Weights of a small self-supervised image encoder.
Training: muon at rate 0.014, 3300 steps, batches of 64.
Rows from block 3, named by matrix and row number. Rows with one number belong to one neuron. Each number is 500 + 40 x the weight over its row's rms, rounded and kept within 0 to 999. All counts start at 0. Numbers have three digits each. After the name is the row's rms in percent of the matrix's.
# gate: MLP gate (model.blocks.3.mlp.gate.weight, 1024x256), inputs 192-255
# fc1: MLP up (model.blocks.3.mlp.fc1.weight, 1024x256), inputs 192-255
# fc2: MLP down (model.blocks.3.mlp.fc2.weight, 256x1024, transposed), outputs 192-255
gate.664 158:530563483515571532481473481483558557478497492507516515481541544552428425487453541519415498435518527559519473465500453579506515513519472428472465532478516457522506450464472500564408536474512533
gate.665 159:518466473522468517530493494458442500513399518515513400522520424559462519539497515492569459516490551473559467556491517486532525465563470550486489509535497530549515482469424543541534541519454489
gate.666 091:555507533569493480563498514506520483557464486561480533541554550503506492471553429462531464449512483519499436586494488492546492538532524488486514473579498485479527567499466507471612490577521581
gate.667 020:520538517513406485553514503492513490480511491486444557470482515541560524479465478518524502501509534519444515559476509546494420462498489526474473609508492486563604573469446424493528489546487494
gate.668 037:549477499492411510507483493514516505466474503492432501493522486479484483487490435521506548456495498443498486543482481557542575560581467512585422511443467453556577468437468516479452464549491385
gate.669 033:482500520484478519459484505475398483428541461450425517518513474470505470539473553490493501506513540458521459500482506483473572620501507407516504513485527477508565500468484514542465519497412616
gate.670 016:493495519516504519440649503522477466490489479549478528446471511508505450547531431524532337544450567452563538513492450496521517536532450472488502522480519506417487481459491498438567513492502520
gate.671 025:476491533448442442607491459542446503409498462579505551495522505522522479490418514520504411482490536560456495539491524511495497490507434518463563497580572476490491475511493539457486447519516524
gate.672 021:544529438499569500454565502512457487595556590579494535453489524580444498567413520569527467510466497414488486551491461563461447573526499431565572483490524496477475488467503546540500529470497471
gate.673 027:552479418517427472521497522516491540435486459469474510514533576533513442332502476499645511441523465518490458452439551531536440492488480513441564512530557563536462504474479492529481423526542501
gate.674 025:507521554473464497385455432488512538527481507441489472536503542483493503483433516499480525470478423507558493482529505514469451502521517496529499364623545504535473430520521440495513433578511469
gate.675 132:541538576504442464445482548488475449544464433485476484460544484496474483477537435526536503486465565521476465472520509493562484572562523483543549484516426423409496477472529574541510539540543465
gate.676 128:492532529549511545537441509547491511578477495485476461539555470485510469540467502591508463559524465462471534507536516469472484510534530445446497439513525498440543496531449567472586502518501478
gate.677 022:454540590516607506494458508521489543508502449523426491379483556580594583483540469515519527540562482467522487477499510511497531494424492468538498447450497517592504497472456498540429488433467485
gate.678 044:459465478479463530569481502478477456537416482453467513514473466502518504503571514498548536483499476493449501483479470545478552530524499515510465504517476593483493465533485547483525523581530509
gate.679 132:515537487507540481470548506628504486495509516499509434489464564496476548513472507493490559545504545492480541480543456423504487565579374513536572460488476455525532475525454493505466596539480477
gate.680 113:580532546488511465464531455507464417470457505524455518496405498533463567432599497541535483456460472476537543522554451518480504534467543532531555522451497520554451503503479577509511428494429518
gate.681 022:562423499587410492466457554478519457550547465462477480524538486511499480476511544474496447550537513472497505479478416528542469548498495537456519626515575528465537437524475513526442498488551495
gate.682 064:382448518552497548512518528473560531499505472456473511438577475435451438555456487591513499393485457487541563470512518580501540547517512500497469507521560463414447476490521498540539509432515525
gate.683 096:452491532536436532515494447502575553486529454576491505449509532488438483436478556413458522480457492414480453514504462505566574457514536473483441539575491530482497500525570525481513522519563479
gate.684 140:550546510582491490466513541549467540530537481517489528489562407471424534525580505539467527475516574528509499490453467519604517444452534434476481478506528505457439516516441535468523489458466519
gate.685 100:478503499476516484455493494522437479474490455504397506497530459437517536498502434506555499502490512504441444446536513536446505451544484523475511485423492415548538539552517542473529547551564419
gate.686 084:498563436466513494494441558551541482526549494513577504508550461472494444532492503519469488533508495542535509489459532561489518508474489453589558524484553474372497391568586467507489463446420453
gate.687 135:526452476497469478563498526522494493507553550540490478479495457435433450489464483521482499485459503566516514487574410531486500581531486575459503448475492422584526527544565502537515542528505447
gate.688 147:506536442461513528480527536478586512498485540492557501552496520485461453516489504487490525423434488522523477449469545461475557511520489453527474525519412472501486555570501482514535531463496538
gate.689 020:533471502427500517426572487461478475482511462445459536500505517468483502543473549481484502513520524510491484570449531508511498472512455496459561535512512486431514507480513548429533539509504536
gate.690 114:506490549483539548450561515527518508551511518451439524467548501457474502495501491511517506476539427487493498516523513547534448472530505460503512467500493583472472515492502548482503531494482501
gate.691 037:600540529491510536512482487436488536510472518513532541505602462511585577456490542497448461569507520493532582586486498437471591528507449546508545523526562531464573490468529454459539474473487488
gate.692 095:500515516491472447495495541509541537490454589489469531533546485542491499475453590532468541472465510466513431431472501503488461497497493474552491449473506480531528462493505484518557531522394576
gate.693 022:568559447544506568470490476520471485548534488461471520490485518493489535556499494484474507482504536526554535483484481519502532532544498544526479449534547501462531495552483484586461497479554467
gate.694 103:520470464582534458545495467498506495486506564467505458511534527505488536481486542480427534566586441466555462465506501486509495465503455415534485582505422497534470510506493493445513493534571591
fc1.664 161:513530432512508467546568496546483504495502504474554540489500468515520484486509450505500497513475494513474504534515544444494541486522511477484506521481475531497485504578497470495486471525591555
fc1.665 165:409508526483500497485499498534567521477528511496511495519475566467494400482455512531379536463527533510516531480530497538468488483465518454483502512512471485513432502510564486497520400453541480
fc1.666 093:527506464481442526467481577532555492453445512533550485469490520499450488544493504532502464535527488460476468492507478506501431502522479475536510504527571595481543544520555498414504515451497563
fc1.667 021:570578529509498407454441471449575500487528493586526517516492511490478471499476524473468490471535495502498520548512469482520513426504488515531556566521495449567459493482498476517511549556581468
fc1.668 044:490495493481549382470504500435522481531518501461549469491454489500554480515475461518507488480544518527524474364521467477458543451445514491435581520509504522490472538510499481504450506536482536
fc1.669 033:511445488528512511479490469498568564552468502512544557533402562552481547478486450587511525447462466481488569500524523493544514473497527545495477435508446518509492529430501440498464449503598420
fc1.670 023:473479526521501490538460455410515476505506516532500409500420540504536492594439486523501561559437485525503469443501554492445541518474517486434551480462496534493534462472498492518487498500502492
fc1.671 031:489492516549533508515537564487465509510536522519463498483503485475499458524499428473499527504508517409506585493504447533465486513539590538537521482546475479472496509511418443522432501494498427
fc1.672 021:515497406533493577493480501525483441471468494414455551511525577525452521539411472502532471498488541499517480541523498456485519546549518492514522556499432520534483434536494494463518541498439477
fc1.673 029:558480536504397463536498491571513455537549437525473531514486525528537500468506411478653539473503441595501473437558525567506463472497477518473590488548542491515455488421455462495419509483607487
fc1.674 027:428458491497472473572482486497490510529492534500602590466488518483530484395488456535493469546510429585478529512548545495559461484450522465682457444446512479555479486478524481549466607521497498
fc1.675 139:426604526474506606514571511481451474425494480480581426538383508507493490492513463532503484536488537387486494476488522540527465540492462560552504515541515498492482511518511429482500445581460493
fc1.676 123:481474558543480486449539511557445445472453483442530507504518555504519518491472466572512504563469424433537476513457536526488524500514478537554510516508538482502471546472463546492515533490522462
fc1.677 025:482482558489492443459509529483513508538469496513515448502506403475545467477439538466482540489491529508447466477459520501499455519526486496493481542471452497469549480520528497518489493598467484
fc1.678 059:492515538486517421490471542538474542452535483471545474518494431485573524517465526535550502510510515515487469524502542560474511461530510480520539443473440489473558530479558484507491506512438513
fc1.679 106:503448564508505512453504476563523520517526533457475491478495519483518583566459521508503528501530511535447522449560515537540465525457453532471542435575496407431461470516505541507488549497526507
fc1.680 094:516525528497508533442543489522514490399525383474438482538447484478473517426524528597530496493495423515517541512526505481451531502503568499446602517470499516560552510496444567535541453558451460
fc1.681 021:526543505497440550507408412494441540478506506546478556501414519520511520528505466487515524500514511515482644508511522544471475487489527447446463487519495478531510536518538463429401500463540546
fc1.682 066:555487431494468439503474495494449512486510547529475499579435491560500554456507539415532478549485532495468454556532486400468562541502527503497483486406461503577523502528514536471550511525504428
fc1.683 100:474426487471551473522533586499488482492472501431540410532515449523536491525526455523535413515491497504540535469532504503531477538516500550550454490495496474540445512513446499487457475536490492
fc1.684 164:498523464526500468618480474463528448443540496498516558407537514446461532532478560570496551495494558507530533486504439497584487479500546416520436472582529533487454477563514488480451448482426474
fc1.685 114:464556517403570542472524541470472451513558450534472516484464537523516508473517529577509539511495502448488526442509483446474503486518489480453526517512564468505468560434560521538564506507504541
fc1.686 086:511430542535465530504518390476508574487428549481442571455506462532553512488484524461521474483491527479484516544516543420516503521525528493431484500495509521496543547497469491442559480552559540
fc1.687 137:421421496483454526505531512507463446493510530476551455465418488463550505505486469557473524510510473544563557475576446468389496568483544532494547490531533545483510437469433428497504464439519513
fc1.688 145:446515539512493485490524498516438498517501462548399516510473450478517559533532493524513472572564467445459562509510406528502453467525535512447465483534543528471558468522520542474463534535513488
fc1.689 021:523444467504467388551460468525489558506497465479573560388514529531564482452496518503420456453455548494479495509510489494536549540464496427507508481456547437511516550559529495562483505492481474
fc1.690 122:435541458552530424511501547568573557460567505471459502504428460578452487498517519488546543475463515488488507508462481465453516555411485538512514489477432482513551473541501480456549538408603546
fc1.691 039:460518497451483494397511581509497471515514464482495495472460530560419465520509460557551501476463552406456470535503489512490399525517506483505537492510484464541474512523510427460517491461496560
fc1.692 097:485421443552518476451573542501460470525540524432410488537644482450507455492549419499572480563572505490548535449568534496478489471478517470484488510428534433512562453501533561505485445546552539
fc1.693 024:517523538501471540514548481441416472595507514537529539507528532458530545549421470545513499488470464519482413508478488508479503486469606509443507522510507474507455447453499494525513497492464542
fc1.694 097:487552510525468496473498503499452508456467505470425474517532449558470519508574446533493470517513501460498485489519525508539459517518510479510484617506556417526521485478473489466511526499505557
fc2.664 144:505565507422475470503475561550484524505608517524526501491477537512476478512610512499466502436459532450496538538552504487470483562546457504499488521551477470461489408541457502471563526510488513
fc2.665 160:466515500532558437543498522483570450459508530515520478550520489515530494475503533507563524479504536531526482471537532489453468473533556511552521456526519459483374496476464487501574489506466460
fc2.666 087:478547424434540425527601474463492492551544496488448535465520483528458530508412531518428526470480428557519545539483420505476519487488465542590515561472440526474489432543558473486529442535449560
fc2.667 022:561514514534533446486484552556554498476512435517587459497561562526442553508450524467371568507619463438517540523567535455446517511555480443512593478521535445507363405598460442510529559512487515
fc2.668 043:526395560547465583464541499540583496470550448512533524482466487501545557488515475514516395538538439506509469545506509432541523559488487467537523503490513532595494487535444486499520543513445481
fc2.669 042:486492515500494536522484552564516537542494520532558515497434514553452525552459551534474485510517503462485563466475501492538543492481473525507477440508491485519545594498500538517478514481538476
fc2.670 022:506586467489495490481476520505504495494514453540533526512474566513499514584446502521516519509463491517520544493486521531449511470484521547465554486429491511524515426468487507531471451490519536
fc2.671 030:530501535552519553542488512438525537487501468488516475499477453480488462476479482539537482492453461522509434526516533472484490549547458432482527481526485496606531536519558487455494621461519503
fc2.672 023:571488450491530584471474535550522409554471561493487551526482492514473415477492563503498497487435492518498427556462470494509493516497507445512494463513444526486499523544478507496562536519466467
fc2.673 029:473531516530480544536574527513505540499439494450519487502510507524428508585506564514472512573581525512478515524500472478498525529535554545521497472547495462444463553498508550519483483486472473
fc2.674 025:386495446476544523524450489480539385507543532503546557537542474515426462434511476448535477543480421519437480483465518507520494465449533488574512424467500520517535472477533532505525548468490561
fc2.675 130:525499420489483480481517578487441480493469485536486513483492528483427617501487519571468514546536478487493472576448463463465463523461493486449486510488478516495473469500511570482507474509447477
fc2.676 131:552508478511479413578448494544530561526486552543575515500475446478470525570522535482539474445587496521567545552519467494545539453453525477443430541516515500488551443487484488525506467520411491
fc2.677 024:495492605504500482508564427468528494502516486434488432473470480488541563478398449465487520517500485540504611506529544546425467472509481519493439531522447479453500472518509495543526433548454519
fc2.678 062:571503429465508464522495510509532473533481507533450471522531524520418484484524471484422437500521546493541599491486486501513465467547460474495520531531531452500500605501473552515525528543516392
fc2.679 119:465488544507499546509489514481499508500455482527483520486552504426497523460500450457452498420491452535397468602463529481560516526481492475461481497469506557425459512513497506493526455450489502
fc2.680 108:512480555595443514484487524520539476444560461520538533502466578504537511504567449407421548508535493463526523494562473430470500507524513493434439465460489508453484508515453500466480514529483513
fc2.681 021:488499577512469490497536496419482490525561484512439578529499496608502560472482542399485506496504534482537469453545484502515488523450577539432483559493487513487500492475606572539423477487500513
fc2.682 075:478463553534549534494526449466484447471533523483459474525481537476533496503504462407516525524486498481436565463570465500565485491565544515512555519475428536501439494552472456513528472436483502
fc2.683 114:505527389470437473501428531510456474528513502435519512464483554467530557568533478522489549501512521480499515513475522515481530574534545514532609520457485503595513433450576506554499573494490524
fc2.684 143:543487485479496528454495428507508540543453534575441490507515514545509522458469460473423462597570496578483482507530476505484511467444430550519543446441502459542425471437567506553428480517482492
fc2.685 103:537455472468575494533457532490465506411451537477517459522477475524436487486451516426486432450521497595505488552447515477551518477498509553463519541519526508481515471476520496462458453480517504
fc2.686 089:475528584540481550484402456500540468461430448498544472482515500458476434474564489504452478524561589506537513533439505567462477432472523481547481476483559535462474476563477530538420541564499493
fc2.687 126:487467479578563500498517490489601461489577403528540473475457508525508458417548597529499520475557477479511475503514470468522496529455477495499572589483497444504534525514571433512538391429488512
fc2.688 147:474491494533522522507483499509418547469503564478464469533505509471495437497510470496485528542483513408513500541458432496474506570533485546535517446547431529485548477525477493592515458433530511
fc2.689 022:563494487486502477497479519528519513371471555485476485441477452503559496516503512473496465552515503474532492590470606543498528510535440482501511522455528537493501488492551475507509422525484506
fc2.690 129:490492504482501522497485499460594511546477509499509523492453486533530478463523534471495466511464451554500472528443515446494479484551405494453546480447494504508522569471537486441445510511494562
fc2.691 039:524500539401520570494528439452504536495518471466507443535626520541518481563519465486569503542467552446485457502436481458483417499502504572482470509447599523511499544495461487512545481484410421
fc2.692 100:510487469495474461490614458512465427493582532497469510449474507532506483532485557545536502512496515415526450465548525499538519429522506522426452424543536451466537472548495527502471529493517489
fc2.693 023:540473506510568519473508474499500488518444512526485545561512529491491495513502475490482486490584383514453472500484478561498491532521494466494445506541587501494573549471514541584498470533487486
fc2.694 101:479526433479477479449479494507543537517520541534472470451517431463491470512524474556461578526498443521527516501466505486489552453474471499521519479450497500485429475442490513525505546472508513