config = dict(
    arch='vit',
    crop_scale_min=0.3,
    translate=0.06,
    color_jitter=0.6,
    bias='all',
    patch_size=[4, 4],
    conv_stem=True,
    optimizer='muon',
    nesterov=True,
    grad_clip=1.0,
    adamw_weight_decay_other_params=0.05,
)
Rows from block 4, named by matrix and row number. Rows with one number belong to one neuron. Each number is 200 + 40 x the weight over the matrix's rms, rounded and kept within 0 to 999. All counts start at 0.
# gate: MLP gate (model.blocks.4.mlp.gate.weight, 1024x256), inputs 172-255
# fc1: MLP up (model.blocks.4.mlp.fc1.weight, 1024x256), inputs 172-255
# fc2: MLP down (model.blocks.4.mlp.fc2.weight, 256x1024, transposed), outputs 172-255
gate.226,177,201,182,216,177,205,198,208,288,202,164,198,207,212,177,224,158,207,183,201,211,163,242,175,175,214,202,168,185,179,242,160,194,170,171,197,204,213,186,229,160,200,200,224,183,214,167,182,196,228,177,201,255,192,161,232,216,196,206,236,221,208,186,147,227,189,202,202,222,163,235,183,234,156,180,194,250,173,169,205,212,175,193,187
fc1.226,179,202,235,187,195,232,204,151,265,216,199,165,233,225,152,210,198,179,173,201,234,167,249,192,200,206,200,128,148,227,249,140,183,229,193,224,200,207,221,213,182,238,215,200,207,249,233,221,227,217,206,196,165,199,176,240,245,161,205,264,216,206,193,209,226,207,220,228,199,156,207,186,252,204,210,171,231,184,176,175,197,194,224,203
fc2.226,228,200,212,202,245,262,218,281,202,172,125,233,211,170,184,175,166,256,267,194,220,192,205,193,205,227,164,245,224,196,237,262,179,187,188,170,224,205,238,233,178,164,316,218,94,186,186,184,242,172,214,212,168,176,204,186,137,214,195,209,218,220,195,192,205,192,206,192,270,163,237,177,133,156,181,202,245,201,175,151,222,230,150,183
gate.227,180,193,227,212,234,200,185,229,171,217,196,216,173,245,243,191,195,196,221,172,205,262,189,201,157,200,202,204,150,180,245,192,201,212,211,190,179,201,235,207,219,172,170,209,206,215,167,193,182,203,190,223,222,194,220,200,209,203,149,195,189,182,203,152,188,216,156,225,231,231,184,198,218,156,209,165,243,180,178,190,220,172,216,230
fc1.227,197,218,211,196,255,165,199,204,218,167,213,195,170,211,195,189,190,185,219,183,179,202,220,210,214,170,207,205,156,193,264,206,205,204,189,182,194,217,226,200,218,217,162,198,202,196,185,161,223,228,194,246,234,189,169,192,211,204,150,174,210,200,202,180,195,194,167,176,215,219,203,209,179,171,213,190,212,204,198,212,187,187,233,217
fc2.227,182,245,237,224,188,213,211,216,249,175,160,246,176,187,179,225,199,189,193,164,185,185,236,230,198,215,218,183,216,209,208,248,219,214,195,191,196,172,169,173,194,227,161,181,208,177,219,182,208,218,168,212,167,180,180,178,153,215,159,194,180,249,162,195,186,181,243,155,180,219,175,228,196,221,199,199,199,148,178,227,148,212,244,207
gate.228,198,265,184,207,201,343,233,76,146,213,269,290,193,162,207,243,159,190,155,109,304,201,109,262,184,248,299,190,81,252,182,125,165,220,245,154,308,155,268,128,208,231,213,345,142,259,166,251,112,172,193,222,210,151,259,113,133,162,129,107,130,245,272,278,116,144,102,176,202,145,259,221,199,196,242,260,202,175,248,207,173,188,263,221
fc1.228,207,75,267,257,158,218,165,290,123,176,195,196,240,241,238,184,219,156,195,193,173,64,200,194,146,210,221,214,147,221,206,171,295,207,257,128,150,187,234,168,185,244,206,188,245,164,183,235,278,218,220,219,237,241,214,207,235,134,248,179,137,106,259,193,244,209,245,232,179,315,133,235,232,158,245,175,212,128,185,235,291,200,211,119
fc2.228,187,222,222,275,235,185,227,155,169,162,240,123,196,155,182,191,232,244,177,289,151,225,256,229,290,197,199,232,293,85,231,216,210,197,190,232,129,241,261,314,136,174,117,269,314,235,326,213,235,152,218,331,172,202,322,193,152,120,188,184,200,197,221,273,200,191,148,221,232,249,131,171,161,162,226,224,198,157,146,149,240,167,144,218
gate.229,272,148,225,152,204,219,160,201,215,200,206,177,210,242,156,203,183,202,223,266,192,223,171,161,252,192,151,191,203,199,148,252,173,144,293,308,268,83,254,170,278,17,223,223,161,212,233,209,242,189,121,183,237,183,244,165,221,318,191,169,173,204,262,303,153,239,130,171,179,164,192,157,203,234,185,161,243,222,222,167,212,196,176,165
fc1.229,275,43,174,243,188,130,206,178,210,125,284,225,215,238,204,165,258,320,242,203,214,221,225,134,351,121,158,189,133,289,164,195,242,168,273,278,257,126,204,224,357,167,190,139,205,168,160,201,311,209,123,165,212,198,253,149,316,276,266,234,71,190,246,271,230,257,190,165,204,200,204,130,246,326,231,183,198,252,247,139,206,105,199,175
fc2.229,136,203,122,164,215,168,145,138,301,276,213,146,169,264,199,161,139,177,190,278,196,253,243,187,223,230,124,189,176,196,269,210,96,276,185,197,201,215,334,264,168,165,183,216,176,226,226,151,136,140,113,159,238,201,165,131,198,334,165,187,199,179,177,162,212,189,166,202,161,273,304,207,235,143,209,151,153,207,193,202,180,286,97,183
gate.230,160,182,257,184,212,276,206,196,141,218,184,186,239,153,177,192,200,206,178,220,238,229,213,212,238,182,206,210,255,170,120,157,212,245,186,228,182,152,193,130,237,169,157,205,148,245,241,173,203,229,248,173,186,202,204,194,243,234,122,186,176,286,176,259,229,166,254,280,200,81,218,216,153,131,238,197,223,199,249,171,244,137,199,204
fc1.230,186,250,283,187,205,75,166,245,231,183,237,194,198,157,179,218,175,233,173,218,215,204,267,126,226,205,215,178,310,195,203,197,266,185,135,159,209,150,199,180,213,199,111,241,233,234,244,131,155,180,183,90,219,163,214,285,220,201,146,198,222,230,193,205,212,231,176,222,191,203,177,228,217,131,193,193,244,181,220,144,236,197,237,122
fc2.230,199,183,226,159,204,168,163,148,208,216,86,195,206,173,160,168,177,225,210,237,207,191,201,172,201,205,181,152,181,213,216,193,217,115,258,170,240,214,217,232,189,263,157,193,213,243,212,194,206,169,98,156,223,155,192,215,216,216,150,162,219,245,154,172,193,196,189,185,189,207,190,164,145,170,203,241,244,233,183,230,197,214,129,176
gate.231,188,155,188,211,195,210,192,190,190,201,192,182,218,181,166,189,191,213,246,212,198,196,191,198,188,223,215,199,178,195,193,196,198,206,193,201,201,221,200,194,186,172,184,190,162,225,209,174,216,181,221,195,202,194,177,205,202,211,221,210,193,191,194,176,169,194,212,206,207,208,211,198,202,190,207,173,220,182,211,193,227,180,201,219
fc1.231,210,167,196,200,203,204,175,177,219,213,199,193,202,215,202,198,186,178,203,182,199,183,198,191,186,252,209,188,179,194,209,222,196,201,163,196,209,201,208,156,210,223,177,201,193,216,201,168,235,197,207,184,211,167,176,230,202,203,238,205,187,188,200,150,214,208,194,206,192,238,217,175,215,218,216,210,213,199,204,190,199,187,165,221
fc2.231,208,185,203,220,221,208,256,209,163,203,200,213,193,203,194,212,193,189,200,210,189,206,223,199,215,199,227,211,196,213,177,216,207,196,199,195,182,195,211,214,210,173,188,204,184,174,232,195,194,236,212,205,196,191,205,202,216,193,206,178,193,178,159,211,195,184,215,212,209,164,210,238,200,215,206,223,220,160,236,188,177,202,204,213
gate.232,223,236,207,236,162,215,194,195,223,224,205,199,206,168,218,191,186,259,200,192,219,191,263,193,203,186,162,232,225,204,233,203,199,178,182,207,198,208,216,189,213,192,181,229,148,177,204,158,231,205,190,212,185,203,223,163,213,194,218,203,197,208,192,162,207,202,210,171,213,203,205,221,232,228,203,201,198,210,197,225,242,213,239,198
fc1.232,188,204,185,186,283,192,188,202,198,170,205,182,196,188,213,182,243,186,191,178,205,175,177,197,197,192,210,187,134,215,196,191,183,187,175,208,185,209,194,204,199,199,203,177,194,217,205,200,215,228,217,183,196,215,202,210,192,201,196,197,219,199,193,194,228,165,238,190,170,213,188,203,172,190,246,192,209,155,191,222,182,183,161,202
fc2.232,188,217,186,201,170,217,173,222,192,213,232,183,195,194,235,182,215,218,187,181,210,228,196,206,178,173,239,205,217,160,192,173,144,210,204,268,215,201,178,219,172,189,179,219,184,165,185,198,179,221,181,205,175,228,243,216,211,191,190,226,172,226,208,153,200,230,218,179,222,239,171,216,201,187,185,205,216,202,194,201,192,208,245,169
gate.233,199,197,199,198,184,214,203,202,217,193,199,204,206,207,198,205,209,198,199,180,203,200,197,193,204,201,199,196,204,204,194,218,194,204,203,193,202,197,208,210,205,213,195,215,199,205,210,187,188,200,193,198,201,198,190,198,202,205,199,202,198,196,201,211,199,188,196,200,208,199,206,193,197,185,201,201,201,194,202,196,192,196,196,201
fc1.233,213,211,198,194,204,202,202,201,196,197,187,198,195,199,214,195,207,215,204,199,198,192,197,193,203,199,216,202,204,205,203,189,183,200,200,205,200,198,212,221,191,196,200,201,207,194,201,206,190,204,185,219,203,212,203,199,197,200,204,201,198,202,189,196,203,201,198,205,205,209,198,199,202,189,198,194,200,193,192,207,199,207,199,190
fc2.233,210,204,204,185,191,191,198,205,196,200,189,198,205,189,214,185,199,197,194,211,214,197,190,201,183,195,208,199,202,201,202,195,187,192,194,199,190,187,201,218,199,189,198,200,200,200,182,173,203,184,211,190,191,214,202,188,200,200,199,191,203,202,199,193,204,202,198,212,189,206,197,201,196,205,195,213,195,196,208,214,197,204,208,196
gate.234,261,219,201,155,135,168,263,213,222,230,143,146,176,312,129,243,160,214,170,177,187,221,220,213,207,185,189,248,203,268,198,290,229,176,184,154,152,193,186,193,222,175,164,223,179,219,207,161,213,178,179,210,208,193,198,261,159,182,222,161,134,160,242,220,221,204,221,217,233,194,234,63,217,221,204,202,219,212,205,210,183,164,125,252
fc1.234,176,197,173,187,190,199,201,310,163,236,167,256,270,215,218,212,199,220,256,157,236,197,243,147,179,206,226,190,269,194,164,203,164,176,191,104,255,204,218,213,219,132,146,221,178,196,200,187,185,182,254,170,217,141,159,144,261,209,139,124,195,325,222,183,172,205,210,186,231,243,187,137,220,174,153,200,185,198,215,185,195,174,195,267
fc2.234,174,188,205,142,245,177,195,193,187,153,234,161,176,142,170,269,143,110,195,247,234,240,147,172,219,181,115,179,169,262,217,105,201,219,205,234,176,202,193,242,189,178,169,180,199,175,190,191,190,265,160,258,174,227,237,155,208,276,173,253,216,210,252,267,200,196,196,260,207,133,182,288,199,192,162,135,183,136,244,189,248,207,286,192
gate.235,226,177,86,259,142,181,216,253,329,103,189,203,238,141,190,103,210,185,274,145,235,250,224,207,199,173,199,249,247,189,250,192,186,240,137,170,285,156,158,149,172,195,106,306,224,89,258,261,291,266,220,174,77,192,186,162,171,163,142,204,270,159,208,216,299,238,184,158,251,135,231,107,113,118,189,226,143,192,190,268,199,261,325,192
fc1.235,150,188,291,147,284,239,158,225,216,281,210,231,145,193,97,276,193,206,158,160,184,209,235,282,205,211,179,198,78,171,86,241,164,200,206,173,140,211,273,259,226,225,279,158,112,194,95,169,161,162,108,312,309,203,267,233,208,215,216,235,129,337,188,100,172,150,207,240,222,193,169,235,320,251,220,157,318,100,224,141,234,187,21,162
fc2.235,289,147,146,267,137,284,137,212,191,216,248,188,182,178,164,183,281,243,234,222,138,282,273,264,115,159,159,224,141,196,257,226,98,154,93,100,165,281,254,263,221,146,258,269,215,85,332,202,211,225,88,187,99,122,277,196,199,237,213,207,228,175,259,241,287,92,75,115,139,183,174,191,96,207,187,234,193,84,223,211,228,146,211,187
gate.236,169,233,234,148,141,181,187,148,205,126,240,210,103,245,195,212,151,283,270,223,261,166,228,234,283,226,278,163,234,294,230,157,213,223,254,227,242,285,284,163,249,127,128,314,279,124,203,140,60,153,199,240,186,203,245,131,228,216,210,233,175,76,113,223,139,86,314,193,252,211,208,189,189,262,148,195,127,245,229,70,174,315,176,232
fc1.236,188,187,48,225,234,243,240,243,249,274,141,292,170,122,193,213,158,278,273,193,99,233,219,169,191,214,202,264,317,34,75,202,147,88,217,252,115,75,196,158,246,302,162,175,264,154,148,218,100,164,173,271,239,302,193,178,128,246,182,197,191,248,181,252,198,198,159,229,195,199,156,139,167,168,185,220,221,230,196,280,176,305,213,229
fc2.236,138,191,211,113,232,150,189,267,187,171,178,214,165,161,207,196,215,180,186,182,201,169,243,258,168,209,230,115,255,285,186,224,225,233,299,194,225,162,184,247,287,191,279,296,212,180,184,293,252,121,298,190,200,204,186,141,212,104,253,321,224,86,196,231,222,197,237,133,295,221,263,149,225,189,150,186,236,192,201,217,141,125,176,167
gate.237,196,205,202,200,202,203,186,200,205,194,207,213,196,197,187,204,213,200,173,189,216,203,200,200,198,191,201,220,198,203,196,201,203,191,200,212,215,199,209,206,186,224,206,202,211,205,193,203,204,213,227,201,198,208,188,192,212,190,201,213,194,206,201,204,186,182,196,204,211,212,201,197,201,219,205,190,197,187,193,201,205,202,201,193
fc1.237,203,197,203,198,207,199,185,204,194,196,195,199,197,207,198,207,225,202,187,207,188,202,214,213,206,224,201,189,179,191,194,181,188,201,197,193,200,199,201,209,201,202,203,195,166,194,198,195,191,190,207,203,208,196,204,203,207,199,203,213,200,198,189,220,202,192,208,185,212,205,212,191,196,208,195,178,201,209,177,196,194,211,197,211
fc2.237,199,186,198,201,180,205,188,194,203,196,215,206,198,191,215,205,211,197,188,193,210,189,207,206,202,200,185,198,182,199,196,192,185,202,201,191,213,200,193,198,198,207,207,209,197,208,204,199,198,209,205,205,200,191,183,195,226,193,206,230,202,193,208,206,206,165,204,209,208,204,193,200,191,214,205,175,205,207,192,196,198,196,203,197
gate.238,207,217,221,215,214,208,204,190,213,215,186,210,190,193,199,194,220,235,215,203,211,199,195,183,188,172,196,206,212,210,217,211,202,205,203,205,198,201,210,192,192,205,210,196,202,191,194,212,204,211,202,194,211,199,198,197,194,205,184,202,188,193,193,213,204,207,195,210,198,229,188,192,184,174,199,209,220,196,215,203,196,208,209,186
fc1.238,210,186,184,197,205,204,207,200,195,200,204,202,208,192,204,199,197,197,199,193,196,201,197,217,197,201,176,198,186,190,204,199,198,188,207,194,182,210,205,193,198,177,206,193,199,191,198,197,200,210,196,216,199,204,192,193,196,201,200,204,209,201,201,192,198,210,218,165,198,190,201,193,201,203,211,210,191,202,203,199,197,206,186,200
fc2.238,198,201,198,182,207,189,201,200,207,190,210,198,216,195,196,211,220,202,196,195,201,210,204,208,211,206,195,195,184,192,202,196,204,192,206,199,203,193,202,199,205,208,199,194,200,190,196,202,188,204,198,226,207,200,203,209,187,189,204,191,203,203,185,181,186,216,205,190,217,200,200,202,198,193,206,201,179,197,197,206,207,205,209,210